A small image autoencoder, trained from scratch.
Model: 3.73M parameters, encoder arch convnext, encoder norm layernorm, encoder activation gelu, encoder depths [2, 4, 2], encoder widths [64, 128, 256], decoder norm groupnorm, decoder activation silu.
Training: soap at rate 0.0018, 15900 steps, batches of 128.
Data: trained on photos of plants and fungi (iNaturalist), 22605 training examples, 90.0 epochs.
Rows from block 3 of the encoder, named by matrix and row number. Rows with one number belong to one neuron. Each number is 500 + 50 x the weight over its row's rms, rounded and kept within 0 to 999. All counts start at 0. Numbers have three digits each. After the name is the row's rms in percent of the matrix's.
# fc1: MLP up (encoder.blocks.3.mlp.fc1.weight, 512x128), inputs 0-127
# fc2: MLP down (encoder.blocks.3.mlp.fc2.weight, 128x512, transposed), outputs 0-127
fc1.51 074:496594475412350544430535512480533518498499489489495506506451550537481502549496533482484454529454484502420532518407468551491497541418551448549486553480519489537570482447501474551560583471482589562408473529438486545465482523436351486374507492579546523593490496466460422486556407397509507490513556489489496560465450460530456517488503504488572482415428411492469455463486420429508518411454
fc2.51 073:526548469538460422535497456484480496451500564541540500438460544483517565557473532537476463481558517406518487484464553531534397512446496504478346481525517621514502537518432464556590428438539376531460458504476547440498463498531574526424456474465565443544477503463465553479516314454539499496540474463427435440487462444558521556460497447537484467427543509472469599498522523504454418560555
fc1.52 074:450582505519434540443505508514421494459428468657462520500564491530442543465390521530536555452388468488651467548478516532474501559570447575531433462468436452606501475492535491520622502590541624529509504499472525495522482477453501507504514565538550461506512453510521411545581494456498525527497535467523492464481496553511526482485562497453467529534474402492366519517420473554471548541534
fc2.52 076:587532594453528475549411581503549505540412456611542431504484541480543533508519500507478504452566440505548529564535495542425418479420550511621426543583541434519537480522509460413555542480512458536555554504498602526533499502534546462525477543610492521571479487543481481509519398451492490503496472477455492578426470592507397552516471481549521398601484437523451502384485511539521491516497
fc1.53 254:564492491480420444555420553502524472513534404507448456484497496533442501531468485496410536639459503525485499520420502512501486609472515327523507537535523550582504424502529501501355430455523499520515485509515543498517564468473480492447549488508529539581459535505427492492580550459493526536511530492454530735409454477489453492477561498521504522521524487478484514472495513438594531513471
fc2.53 348:442448496499505513513303527510515502495499439364477459515509482585502424512568365517503514495461538504432426479499399518472526481496514460689562539458500524379497466480437502456521518526557490558473514516513365504501462522491488508490470487505515494615506501499522484461419551520494472522517519487513516543524562539456510492515469502552470539599496491515544492495495447475557655467509
fc1.54 070:487512500553536446490478570484515527504405465460514510591488465387511547416492563510522509475556465512457526513460486597517545477498542441525513489572458387472506498485507568510376405454473480469437477468485456549636554518493523501525488459468560488438555630498422562519521410455459496464557525524577578595618573527469463447505493509478514508467641512470493494478495426464493464427492
fc2.54 075:496475469433484568513541393506537490506514522516501513445561508455545523407418545467468575483548490374574455532512525422540536462394475558460455493487550475426535504434445529511463598565442498549434464489499460559552574461465534449440456413500607525447446603503477546501542433510513428538578455541562462475606542612485548502512481498509524468568519518516549535537547550482526531386465
fc1.55 097:508563476430492457641446529532421511511513468492506469496514513561534499560413504512499537613483493474488502550512490511445528480428504588476500498570541426542603457451547469468537471500544436466430385487486517494343470514479543409442450446434538560401455429414519547446454428579529519463461461510446486559508557522492467539553519385484457441454518538500481520532515427587491499567500
fc2.55 093:519471486579576512487441462478449472541499540474444471485460446547452524563577429484462473403530541463553401554322510520477426511474489462454461581456491563594468342509515456529525486443603537446498492519506423504465504520529472474425520546526539436459537402461518489517444483463478511508509557491466500491564509521546479518533557430511520497370542463474411590562516515558547434463495
fc1.56 091:497466524510425548492546399537462444481486530538546396506496470472490469463514485480482550569500626403458475570539544521479506514410527484528512400456412478556462473479515443514576466512598564515546549544587536527574486518479476659483601569456455437506502516495528533537563499484412510493491503500528429538460522463510530625493541416582408527508548514452473443449484435482514485485596
fc2.56 162:446512495523457539531481477443558433500513450455613491567541448485492512502436603554477511543580393581478547513556496470490536554451568470499364432450520571473465472514499505452468430515446505508475531457479527484446556490568524526468517495501482606478539481510556380514525428511560383476506476448508569487583585582481637496474545467570495493518441514536556492381494504579469526493553
fc1.57 093:486493496516521494509463482527519519429527525475572519468467421425466500472536615542468491449527468448531490555488471553538379445590451506532425554558443487544532502535470484561491537476527565574449558482530510533508448518430544482447432436388478492495495516514535536439618399554528464521421489506512558457575410505508391483471584521545430501540407539467407538427562523507535461588609
fc2.57 077:480495498481493569472506517474477511559513486519483509570440530496504478499577680490448531543488528598530497492501578509518598501595568505470480410509537545510493673475496520529529538575532455495508533475560621482430579514481536484508449479597501557527571459476518428493554409590538459526509451504573331509504523519487511535511516494438450528501460511421529459504527455478557561473444
fc1.58 113:526581512522416581551536574476527473531576323507462473475542470568501500519501429496447398500516470534523470548438499512579455571494408441465504514482536522481410513458601436472490494488580486448509451490472494432424484485478516493527540508484525444529365525617376457519469498504484499517508511481408491571441469513485448470517455580517478495582519434497479493580453407593547500511516
fc2.58 105:455587522604464496547417513473487461506500548413545603561517495427530515509618675449511543461529528479530546527589565495526576461524523426510571497488500537506481462502521534635567529488548506529476512517512542475508487457540524531495439475517486423511512486503511470420493523575512466472484506506509526577536505525539478494490447513510502540510413462505547282460483557444578530535576
fc1.59 158:434526527504493433459709401510486489549424478538480513475454513511498515524447429481521573474387528459533444424489484503426505465509501416476587512495473566546538549490491491516546448521466518522536639502506508519507497465468625496650490534527481561429496498459578414515485565483486533522459503480429492489453559506526545514457544574557522526413499476467515413423466532434546511526464
fc2.59 159:508457503500535450509533562501595499422501455520539456491488493550493510509514415481520472640546537426431504529691483515497490591465530449344469601483453587465557631517448447594478531460518487526510544526524588525541434540505490473513442532513475460466466518498480477488535539588507524518471518514529578429475527503552492510515491494553510505499467549469507317523489538511499471476533
fc1.60 090:507535475482530614403606551505524491522480391552495480440505510471515442488468465484504454475355467488495455497451467480496448505550445455576356448512566502454472578554518433482658423532532453472490545504570510570484553445446404435626531492536366504509499452543524470525509439486473478455466490506434498521443556463419530508457502593545519497504465483524485504540517467472495512505529
fc2.60 128:488542508474488588491667519531430506552523532461541343444558423474500464520515541554520480517437543480497440483586508495528527579454510538440470518613451542519490536515624500456568440524564563491514437505427519490401448493574511471470426512523503452462492514525507546494456527407522448439513482526499510486509411506525416423444508517603420511423527498480624490532501499512466537562534
fc1.61 090:539486451481508551488510387509468531486467514456512411505484508516525437533372535530438533445496484456551497398487530479453451438546448554391520624493489539500483522457523536505494553581534511479512534484493535485519520497429413592640484442474479440541396570495545496549511442452532490528537511494518498377592576477499480485506526559413511508523482503513491511331443499445556505505601
fc2.61 099:492492526457497560502447458483498553478486595448585485491522511527513529515503495492499474567553424607545481468513531454498462578625549552451489453389484686516519464511576494415587442588462522386519391470494510445478545488523493522483460479489439553571532518504548428516483504516448499506614436503483535551488529516527509514491475504616543468441560559470506627545540523469547499513477
fc1.62 072:536511498540386526480537550503538542460512502436513461508509502443508441435486516480541560547499555436518437558532565528518567563466517451455482486535426413428519458527432514531439437526530502529426523489481465483451467575579400472569460531533453513413379494525576550553439584517545471470378413509511449435458535521413569532565529504382434508479507481480497515527512618504402529526561
fc2.62 074:446464528413449482400465499475520505490540500495549487517497494379531503420536485435460484462426505586551556590594510457477545463419536438602527565483518461474510439524464465458464569564505469530489539517550499481554444525512538540565530464566468483411513519549514522503568514484569534464438513471555489553488612549566522497562539535672508475403525450502507649514530469487452566493450
fc1.63 097:553442577408521457504520458501515544549542484511520500409485535453603500438484445600490507365535587519440509592564493440529526515490548516531551531458474514520511579529544464534513547492523601521439501496523485491458536495451581591488500572414514450465479521426531449491641497457350401545471496501496514523540486492518494457621520433487549475478479471533526493539517556555526483509377
fc2.63 081:411431412532561520468497463511550553430506508469448434496418541553532545430490490559472466598450460556503468519402524470521413490448474521464542515422521482536489469530530520511524436481536361470514473472428555521471529512423498545482494506535512521476509493469437441513499482415424483560475543385491542477500499470502570495645593442543533512405546471461386523553484468551611507512607
fc1.64 092:471472400517406502483530475483492520547491514427483532547466510506437532489498526568496556429475618494493449559479564487467462451502498508519527502495360486514547446499493504415532487564562585268483479522593534519390495576431527427545534548502491433473536496461569453544497425482526550440505431514483506497541481536500488555543607525548480474514557505494487407575485573467527468472516
fc2.64 102:563529513478475478521503464515476504478448518505490523487502478401540480439501519538464538474470475451453512489565476464498537501559532575579541589603470466474468496493487484442445473553545370518528534567412474509476550617281466458545486565446510559551527455482507593633482574508503524633463426584485498460469481553534531516495447574545536518535580494504479476514539476443491528519492
fc1.65 092:536446455523493475448488547487522525385553475505449649492488533531416496469447545487429564605487512453521521548523379542396511520477417448525407481507493591527453502459432517532463494529548459452451447526488503431495522470447565504411524505543495628501497474511490399532434541459489480483516507467417537504448558545525450468464505612479513511444454394458443510552574491556568572524531
fc2.65 083:489451511538509490577607551483541543493522540478561468448455548518576441477349468560400485507494422477473489499570591498550552497568523486504515586503518585620525565550549491444511554535535537472475461471446508476381448488481515518514498481500506462454494492497525445472592551585553503530503496481548519491461541579550564463525450543415488343443404550588461449515471486482460518566529
fc1.66 092:483524514543503445568489565514481548490484483458404577483548471470548500449457457563488464424680475509474467432511581513557482493424466487452477521476389457462607466454556408505477486559499558516517463432503561641424548500500493476486423489563505518568464650456522455497651488525538550542490498501536453505564459434462511459448504467443497493475442505490525440510463537522495513542524
fc2.66 096:468440528536498442481469510495582492466513479471429406472478384560504456481519447533464416524447598467501462505546493502518482527393488530465479601499426658522445488487577458577443483522469450496483526513513403565432438513509464453452460537488533561573490561530458533500524489481493473453578499493475555522510417385508431496443512458647514608571485458450487523595484479467552482494472
fc1.67 096:471464515516453509524483507518605547545465529508507503549523615503490434529569434506555551553555494520523437497458539540568470504523440483503505415444450556517483532489503486574511521411454335531493538472534538436473456503453502516425448464573443584453510542459348514485510455600523456497448497418456552501542465462513577546424487606472463497577561536504528569508511440457416585538570
fc2.67 077:499446522539516514581563501495453484471453496534430477468523552449478498532474563450514515520481467536523551512527418388444419518452487526504528540477493525474471460536562473517467504501473547446483492496505521458428438440522475485500497430445461553455537487467349667453530481480564486472470531610571424464517510351564479539470540580464537502423504517522510565437513589529448358400484
fc1.68 094:501580567570520550504444461543499469484495421507587458445454461496488592411616546469501415601556495496489483442455572512418494511518608475473520536512424562583539445455471498494397491505487508508520505481504555488640528551485473514581385471443581471515592476478529593517415560458501528564467513561440548517557461571438478570536541464546486489469497520506458503494517540464479571497562
fc2.68 076:451560520568486390508541462468513514405496479499550381516578519524464533388446438457563468524439547501492487461513436542511540464519469444527556568489473579510468496446540501566515550527484450511508448574532509560538492471436553501517446476487526459424477508494457423536403550512539531542526577404632451544568495672482469425577463450439481480519467479466516444518534518489476615474498
fc1.69 087:427541464488477546445435513485422536493493468459513422536533508468492486440509465532541555453435528522596477519525404531469608520511579446483557562479423613523530479533490443511528578493466555541465562513494461504377441425397493537550486422501482567461389462522499420514557434471531488502503469545513521523415596481502355524461508484431492486416494533578466448512457604544531495515546
fc2.69 077:539495499477509499510538506513478546505485430435531496491476519532521559479540373459642461654542508530469531546448531562509388445485505462432549577585468506576503558459481484480518476471519479467490438507449529525446519538472572469476456503547465421494549443533478576543510429537528463466562538507519452468361609505470616518451510526603495525558516545492492549461417491579534425589485
fc1.70 090:582623490557502476541605608478512472495549465545588477509391547460491449492492488544461423400596460439565539512482567451550522528530496455512446472502481507510440562455516515476507518450523436480501541560497482534616509536481522526552440398450494451556451511421543561538500527541480594535488455552432488544468454577439583541483483570506543485526581475522421529564432525552474558596535
fc2.70 079:479564482526495516564474523546461476492539526516537501473460460521478537470481490489582473666433511505481564540487442516490493477416533501497504447458441524431526482505491570568522507531535517462516492546459550480596617504514423466495442511517486462497484564487529403513434558596542439530498489545615367677512521582529468496501565607536515420519503464521549557501501490514399566454442
fc1.71 073:490613507534506419574450587459563507451484508493471482576463475502488460571403462482518658572510414519505490447516555479468573384498467527518486508478532416464390499495563472514418403487501381479490495507486492416523540514506427562520489537487448542462432424521435520497529484567448424506444490510522499613403488473464368456498581498505449465552538527515508508533459500508502475481494
fc2.71 066:530545514432515619465607445513502402500491564567462541420468462510464602602423508500532540529550535456552494519525536423557477466380525445422522459453514473569584510473532544557387554547538540507535459490518500485625610546510500564510510505528496444482518431573499469523556508569471476579457524569554434478484411482605534472499537457529534499471567549464477516500475537510520558524539
fc1.72 095:546440485537531410566497371475458565517602542445510493447594521487538521494474549517518447565534470542385548527530526563529436522556466458466486436521554506487578483521462506482448603449534576507451454515501554539388541490551281499480485482476451459506523503562505535533510452505515490509524507525524546477495409484421514542502469485621530522580526546468497505547440500484460476516609
fc2.72 095:397536506519502492508524559514636561537535488438461526523455511508519450510553469515488492471479495468590417506413521499517647415540509461580400567443515565483477433511541527462493441431525472493477564506464538482429614500512619476452468492441490547518523503498543377521468422513534548495459487479476474584539387507531439545526479495480486491536460517390526477471510548416458482618452
fc1.73 112:479553534539573485571569432510472460507524503460518445509544514461480533619497435528528352490429569468534508568503563468536536509524491451549484477474583539489385546488497510525574540589544400503463599497500450532508507487454459533399437519479488526479418400461525496540377582477504481454479485496394478444490349504498495522496518531480425518490549566484525535548450521530547503586441
fc2.73 088:552534574485503461494407498507483446528463453428496492487499497532516520538542479557524444514566509417519515542354453450519381449495494584537566546453529538578548458481415516479512500654536527500490539522527354558504588508498476501454471426483495466467489507466534459493432521452521523503455499459573478587524453525460521493505411509532523521577534478615525556623519498506556445412587
fc1.74 081:506492498527508461482581493516531457461519458445529448525553485516542492465487579555522539500465561477445487474518451525472489445478493442462560577484546524473466522454445462489396339589471519521547549594475536581561540450437576526569515424494439515582591432573631445552523400499462471536429542540439441550474529472547501450496485554543464501389537510513456474419567475552408471529490
fc2.74 092:505487520519465569517466508424471379527542541578473528535417477499484531443625420460476519488529547440613461518386405535472552413572518439522526485627488608531525544527477490512485560503528485594515536487463488547488509544416513495499552543525440440539463377541550463521526383453438528535482469410497570507501484466559466513495515578438508541529531486539548448431463471474525552546494
fc1.75 116:497438534560456513432515476433486541510493423556525418473501391568585463491486513500467482599477507488518461551498450415471438505481615556502490382506478525442448555452475501544606464546499529431480552501429444523503508562523503499490658540431519469519457434535512647543542515475500397483457512480503437511505489398429520469561570525516510537509448565465563570530493535546576535521526
fc2.75 132:405550430525535491516502522551474510444472543480400537538481468468513565457476495446530491479556491447530494509473523537478566431532441461469466537487455402367517535549440498473480514388488485449516453469484450447533478626444486475496492492499493509556563472514495561532531469565540592476409498684417583500598485343467533507477549513469467508465474535472478532400508475477421510508469
fc1.76 122:524400521547496483512486480485613501569439494491525415486578460476513512501363517484446570524540490429467500459424555518501403484647532528613518443498542493493438457467466464468445476452523562541432354482498505583508539543451451479539454526480431564531506412536498562571504495498511496499417505546562484531502507474508552517496531528573509535526619575475577492420502522427495465420489
fc2.76 125:498394521488485478507453480504457508452487529448603467485504495494531527519451540512461523517511401539480439467485468453484450490360547519484524456545566404581513538531455516440533514554490531522558424496509454500515593489508515508442467495450497453554509533558518455528443504478542519569461447406524244462455485570519437513508451479468528389517537537501423527436501489509370527495525
fc1.77 123:467561487561476456481484484512529518503407429523539345482545447506551471420478423514419539415510511416462489426453507499512549494449611493400534484499461514505438523490520473503656471492485559501504526490505523560556544531503578540497387424483534460543517464493426536493622446464512487517621481553602477470516438474530436464493512587442503494518544492527509480396546455487532464484435
fc2.77 114:506566526423508503471578572518617529486502511452509595491457562588535448485456455476463527485449520355493443491629523469490648526398495507479371553455480484490504575485539473463527535491545490500528434520497608498487498494508479487511421498564508516523460505441516382499503480558503500529511502414469560480526431541494461530512467514544479378510493526440549472419546496448516544584587
fc1.78 097:455505506528496568366532577440497453484489421546493547546498445524526502509442555502575462640464493491440540521526540397529500506487510532603594542496517506439498503455407525459466382521425593413539431472523500612572498490475580482565569497557540473528496499420559578456486467542489491349468549549515503496530423473503513508553481488568513549515486549506482522572520456452479528476542
fc2.78 092:390495515487519466452519487477501564540428470508464464484568537490452532544559600447554462529509515456583459493482547432508491337508458514477581520422449470544491484492466485507511578557521429478463511504452555586603477342541507487601495503467606482457483454439554424498553558569473499451466520537540578548572452460485518487511410522519500541547496485591458429558459495456523581492524
fc1.79 091:482525511478564473429475481519568455563449399454506492493418515444467495427532463491461369549431518478410458465474473462501458499445495512456470515463419479500438449507498595507505570548464527488506503495497482571588546494576400548501532494448460523494540459401448560566648472544532517488478478503458469498431521489475638512503470348471437496584570474450560493477563529527435478479559
fc2.79 085:562597549514460518523555517518437500475551563428474519514483491414477548436540570608482444413541467627548606480537559495477584540382536588500443468599475436543537548486516534516495481557478455480535509479549529556483543470492549503499488435513415505499540534455462403557570508559457381485468488533545449480500512591436389493497442445434502459451460468519553548513451490525440526528460
fc1.80 071:455510503561481489568487516515442575493519445520554460473557510490500527494438629496485443458605524555498539492550505543451499540546488535552587584521519612536492507413530542488443440453481500453511364498496460571542469530531493438520463500462576471443457554533467530528546424521494463548511545463480516480552501405482502485522523346380500484503377478625456430532529512510524539595555
fc2.80 078:495532502426542470535491460530616514484506565458457514508537530569523442510462484531503517560500496413603405518496358539505427386524475527496616477448505533511474550457528517447495542442450481550617487507509538486504531483523492501504517476485472406371500572562421463511414419500492515500520511581510541471504453499533483487481513431626540494535396501509455416588543522414555503551432
fc1.81 110:545486493498506576489607483438407482525530493460471481565533443483512455487491453466373595500549512401436521485424556489547499507435577530559436344488598578464412468482492520506429321500416528517469403453438487567495521529483483453438473521504411557465493431496448532481542503511501441478460452552525525509497475427436494517502493501517444432446516490507472488491453471514494420463529
fc2.81 105:505421496543526467499451448504485601505504491547482453485504440532448498514521428432492502534485495648490567521417479504520492499447448556500576506549489535548511426514463532458477537582413478521449478483495457508493512497507509520483624556473432459467501454499485638523563537465492481479520533560573342436459541369462443496477569467569491495407584446520406514576474543505497424531418
fc1.82 113:512522438520472473425464528516444520596515473478490474516446503478454530431468400531629574556486504523433488493447522466488530453734547471442443514458434516543453471519543542576524491525506478488511545494497497475513568475519504493437636451533483528568476619442523509599548492438509506543491531533411489560450541501457610435462515458621498494523541521509518544453521535475510516516476
fc2.82 105:569557522530490530525647492511531378472567509565468576511508481442498517478602590538505524415445405525433567473465533500528547469626496505537419422595515349486459515445472499457432494511539522455548477486522541475523512496482547468516551462481543492487544559536459524461549495420481406461514467470483625487501542515489419503486465485356481511516489460530526535470491504446438571529485
fc1.83 095:580529437492523589660480490475291500506567500540506510506535462437456546473481525457619476514452457455481525474470547525490422525497484572535456515533569548490582511509477476474475437483526389493480646500490472555429529521519530474487660457524490527532530439525489537473485492517488559528496494526497465492525504503505429495518501455550493519515540490346492568494445482529574525524458
fc2.83 090:427456460500484451479463450506434538505481509517435496457445550580476571462490441468534496500479537350496527497478552428545369502660506511492524476494519420497530502507450536403478540517452567505509469485505565491537496539534512497500567463457531512526502531513518497531425439593495556501553546483509347462505417499530561518522507446445466476530553501507481485470558535496448556281498
fc1.84 080:474452520384506547531533429525397427499441504430575526469566516512529480322556448532466429516526533490534573541527543501561537528402454616545477521502494541561523503442548482535517491484506427510505562532475498461432477555542373477654559539522420568536447490535482434518444511474483504458511552450579474474565591566494529484487514465498498554476473486507471471515538410561518542524512
fc2.84 075:518539476473432468484421549490428536495424500513651475494409506556522501400540512484414476475435532544401560450476509402508471436470455680535481535535480467498455439478537447524488506533472514441510501535530471512439438542505564496592570529431470474492513443497504550437442485584455504527407429495455509480512532420430409538453495425557483550484433514516500489481529540558544573580491
fc1.85 102:544453535456572376449619536452494582502445509544545403556466502494477515431563476555518459546413471534591558524468469621540471517670523405520383592536473510512523504444514536547501594475521475447413505497488509515452495517493458415426577444478492581534431473481509518555461474550514484494449486513427487503503499501541519494536525490508509532541458490536526477470548572404536465572519
fc2.85 088:521445487520495662478497411508427443507511465523555554528507579458507507504569573519509497381608542533533493492506579514504536566539522462550354387457544390572489420536462457501521460517537520502447524511541474488524503512481598496533548455454507466500458520487510444489576457443530412496414488525448533543508590499490538560512445530381549547524548591524573517537503463472489561510533
fc1.86 090:542447453493574628605495506496445491476527624484425467480505549480442485628515500487427577471432543553476502512501507479451483473509467578520632489455529527497506503496498453522388466457475594507455462571459476510536557485484446471539450574463528485488456571320503386512511505453555476520481457470473419504473508507555498476531440461495503442465548494440483459473446459418455464530416
fc2.86 081:552400533510487418580464516476493479507525443525556605508475556517495549547577609499532571506602447526474538488509608516451432584480541467479609438551525429495542435491455550458467586468543468440486526472552529509520492467544548524551563465548512514520573524477526443528539504573541501455510445457443577383568514573425564493526500503383503563399438554514472551491503505563515432504487
fc1.87 088:553483540480491473545499533481506458459463496401499482473476485497454468566490534485491448405531495516621534487513544534510496501490478556457503504455517455507475537533501531492512591500514396466481653517464552551365435561523445599536631495480482497464422472514472486498551330572519495506504540487516453492566525498481549500472535510576480503550531505516536599443511560568558363614484
fc2.87 092:465481467599478538587485445479554458554473536546491569515527499513507495558527504505487524513539539475561433518467469390522505366610489473522633525442488563521504464457563473526528388516460595438488540430474497440392620569535526512450598546428560535428493520552453566520540462543496454484522473591484570585527471453484492478469548548525534519454542504559461580475520463530506478506422
fc1.88 100:538435517388549445582488574499528495459517538494506575529443494487465468523385545497532420402432491440535477560542467523553492512470428667579470403510596514501500469481500490481432490506470478480502505541533453569535538505533444481472509445474487467523472627499456469483530326520496433517443516483541435563509520505508594483515486465461463458580550479453519576447425447568483451509507
fc2.88 094:474523488495507507523587501484564543470484461465499460498518498550499422519398444508542425679521553489489528529531563454548523709472488497452526610431508566555522680493485464543482505519476506483520536525533557539496393516494491467519473459455526529508470548459473456500565533544511492487401516553518504375498455478466523485477465468521512466541477528461586416584452521528501511498538
fc1.89 073:482540469529485443492519495504488449586429517535577415558512488541482464423578517522560564557522515487489526423533499531404473479511440535464416483520485548495435508542453535497421657502484594440449427503474542535578459481454497529546465490491481608446569554518466500559544493533539496453637507447519506488565635567480486491466493612541497486522522585448442509416534477488475467543404
fc2.89 077:560498425462471464562431553494613464518470499511637430441442494482402506492468461518456482518506574499544602477429482467602445540498498479546438590461503523478532484477448479517524456608525431497518408509497501551475582519475525514426406464484472438515448516500462533506457573454495544497557478497476437487524594568433516488473541552530487512437592524527513507486450571562495382459640
fc1.90 104:551505429479500475508465483521500524544520583580562539555409482444469285434534486532520503506554534496463476430516535447533509481490487477476481489482478504511478467494592563483485456495542522441541542567534463561530450596509489488510480470372522492537590475463461562512368503451419447493499386490470491472469466441543515545399488503527395441508534427515534477495578611489587495497518
fc2.90 095:424546510536469495488498543476437552486590481536582421508554499515490561488522510544524494439513535497539478467438491529521537536487497583459475440533559499473521565493532544511425546583506516446489515443482544475487453680574504513529517473534525487497576478516526453490520563453529440411514430464516471537562540510492507464264673489423476466467473482528551513545519412494532507481460
fc1.91 086:494516501559500406525465545528560532500575488471524504425545522548437463655457551523519560540487521501476506416515465508553523505505581515518501436492394502494528517647469530501449547545463553406485470526539471522582490553573555578485505485476564540481524502561528482499430516524549589627515604518455535539478449529490382521462518534484463508495518466489451490366506504588369521503517
fc2.91 108:540512470494461479518522469438528504449476547466461470490528514593425547501441512490507518481452522570520494525512503384509547479513373455503489493457456509460492499446569469515497554504485409526487529503476418482472533316448461517468506513542560491500499472520543460464493547420447461483517558561495520516580393504474554460764408498410533548473536522525511462483477427505484514487486
fc1.92 098:445462502497541564504520416517561514515510412552544445487626500526502518390475483500404460497566561519470482579449590538546495551434475393582523568498576556523512513491467577484382445482559457520457428502485467528430445496618472511545550486514473566525448471546539523542456589483513488522523490504394440550464433492430501533462538371553455543467405472574513487486491507474526529459474
fc2.92 092:552498532513530461471544500501618544505518493588492521436452579502482541476530584506451496521480515574511579523531531497521353492465543369349474457518549579619526535501518451545421522455620544554497458458530520496505488486520552487506490482452521473472543452489484475467610466500528423499545453476524611504477449592570541544499495510488502426494457567568517530526512543523532360502530
fc1.93 089:418393483536528425517522413479580518514540461496432529533472517492494516452520472550616503422414517460473546526541532493468475549499507596429405578497537465459443503504526506524417581585468522487489412486501537516559442466535608467506528443532469473537560592537453500537509387419542582497553502487479473386502476472435604494475516596535509519566481504464524517498475510390545584449489
fc2.93 078:517463558442504553515506542516497436506519556515564501487585514396518573490541477528553546496487488478423513499583463523525560373540457507460480494539476504489528503515483499512504500479571483556453521536500662483510431442480467480508501439463459485543452560427551442519485369476610533415522482466508573646412418483554407511507438569468466509476494571581533489458563542426517418557527
fc1.94 091:528532496486605508489436549512535562462531448334509486512533478546519492479460504502398466497384478441546510395540530502484470509498468589500486569475605482559654483480478502492460528608554503503452445516446521449508556570455647438529399569474458520465405540544491488478511473447511469475507535467534503495472446481547426503477516394538610502477469531488477486455516451537546522514511
fc2.94 090:499509552449518518487519500470513559409479557373530543449456468546524562474506464530432440513567401394527571531330499462506547466556556564527558392495519485494492477506503526412481514475528493453533427502495541456533482574495456478486413466487472485452480511536496464512508396492457642541478476412465445511493443486336528441455499501458490409533525487583508528435485479472492492444478
fc1.95 091:523505484549443533468452532464468525496512408509483575579564500547426521458534523490528540432562501569481519458519467539530563497559619553514426501562479483562505480408466519550509447546529536505487468465550493556482477406473514558466491446470466510503464510555551489447563559430476382437630474405539557537427536457474472443406471615513512550476496526528461520559397422462470504526640
fc2.95 089:489523479442423472514451546456373553437572529552458509459513485610421484478479530530530510471458505484470545462624517460452535622448408552509512470424516434473431502548510486523467535496472430494525522458537519500516489547430485497479586486563462454505482529469447435432535570559445472480584491511426429419462568405506483472517534472459544526463506513486451427579489616574502527437368
fc1.96 077:496609473405448476616568521513497541471535477511504640452521441529529523490533531452579407490516504393625524370465543513510489494503511515567495560518498481526445493482518568461376460465444564572499483480460471482502438525482376567474522577478428528434426456490471474434457494535520447529488476528534473490543540489578518480494522540522485515472610518452558518574453428560495481578473
fc2.96 072:531539528553487559548495554496425421470486501518468435535475479430548465517373521496557417457511452490466549457514517521421539473432527517544663361434571438531397535488504447446441594451512448519585539513455451424513475553392561561488544505530462447421518518461522521463533534521466523511441489508471527436469542497486431512519535492457505502469522466644575535511494506493566500531425
fc1.97 092:566490506471501576489578460485412476490408495476514492530479493396522477459396469460565544500463484437431491540486563502424558451556557434486545362533447458512465518495503523541397496521463486465538550503460501471524561506565387540462473573522487394474500522565588492552513525482482477541468539550582604543527448396459449527470476537469521475478392475481573467379500555502521453495407
fc2.97 082:484433480592528446585451456489503533488469488550504496468577444482487497507587503444523498495483460565525522492425415545555355528621463467472574522519457477532515461453520556469425528503516526509546449447471497461468545553480483483420507602463460550469548510546522674480461539579476433490442511526460537419455471388526486498489551532448506598451463394448470442542508453543467448431475
fc1.98 098:534456499507476396485479451520547558562447553515559436519547539486570448476446431499544451569468495470562502489516612536503468450523446550505593463489430512480391504434533548540395514478454516478508535497537501512475522516463538567503655495433508508562506450340568598437543478479486482478472535531465486559571421522444538509495407497480500538483504534477585541471578627462452542480482
fc2.98 087:388556506538460532516478519470489523530550424472511596480509389549471513485546496420456471446437496579481613495497443458557556458331535474487546459474428441439541446542470528428462459427506489517427479514532509507417592472564453539503562476467541473611518457388540503479535490408515494468540515495568461522583506483526486467458517494496468537522462486538532555386455401429477507461487
fc1.99 081:416438571625516523442536515506437505465511488487453563507613599503578470547502513445563451522480485510444397628509518406521528507488437532619522460526532506490424518573416439489525383435566581536521467483572495467528480485477462550495496473582482522473363518535509523463535485426510561463554555570508479514508466452446560561519455517507443484514500526477530515522456572430546436509463
fc2.99 171:549528499530502539479535541459562426530490494443519545539502543504484473520527504528537552471615441598528544537493628580506588421500471521453381441524517464507468475485600549379453401504464541499508452490540439456521481562622525517534532446457502452429577540529515462518493437473490490362568522519504429533478541497564497508497554482584529518428479524465480603423522460483541398516522
fc1.100 105:501504496543569438471507542542571517511516583438465556534522539573586504510590500504575678390516501484452454395482578499565499491450521503512474579462493459476426500445592476507457508500587547552501526492478548479562513441578487536409506523518518547492525575465506503507531460467567566489434554534447512531378589499447447530512442535408503506558603497460518486495540410435541486490520
fc2.100 084:547455510467543490461507536508642500370523419497615454452513494515570513537489551398432526557520439513451413477426485522477476411473551524384532406546556521469526561498440540507470520581471468496462437473493552456561468551527537513441473543551494496433514519485533497504423462569533532500483526491584524578479469502507496509460548549585535406423524464619576415526513476455512554563477
fc1.101 095:590416513544434362531550529488575512516428481505494548500523522515488490599543480461630427554594515617585484567569466496443459446536555497551480453451474508480519553452529541511410495529523442467530494489478456536454467483409462423484516496462503520469464492524525496489490401536476495504340468501416422556570555505469508514483476501388482500512487423440509508557564524521586516500563
fc2.101 101:509433491517489511488418446505375476582519507511560362546475458467480514563471457455600456505504530584402444528488518542508473524530483501306447440571496555504484446509395503626455443599389545523501557512524421511513471460470506485446521455516462470520513480492493553519496481472501466500451469459510430408480644472504513474480521475514520535506519533417470508559520487553513445520468
fc1.102 120:436498558490463501587493454451485518506470540529502538434489526399504514556498501375591402470575496539480585403531550461470511488484603472514494501464515532511346501514575483469417493507610528569567478475468505474520489519554400425543465520515432526462500551524460501481554489461464444425659567456530502470526462518505487506520619509479496489505489474493496522439478543475411622515516
fc2.102 119:535472469628525483515459485489481581511458417484540548501522510397606485493567518479476459499509459541489333506478599570521517484496564539481486522532519457483523448468525543542537516494526491522472510438523688509489614663490470530544447546564553599466491449512419542563516459484541442568467511441546482486470534519517476460456603563525491490515468461483503513422502470512498548510542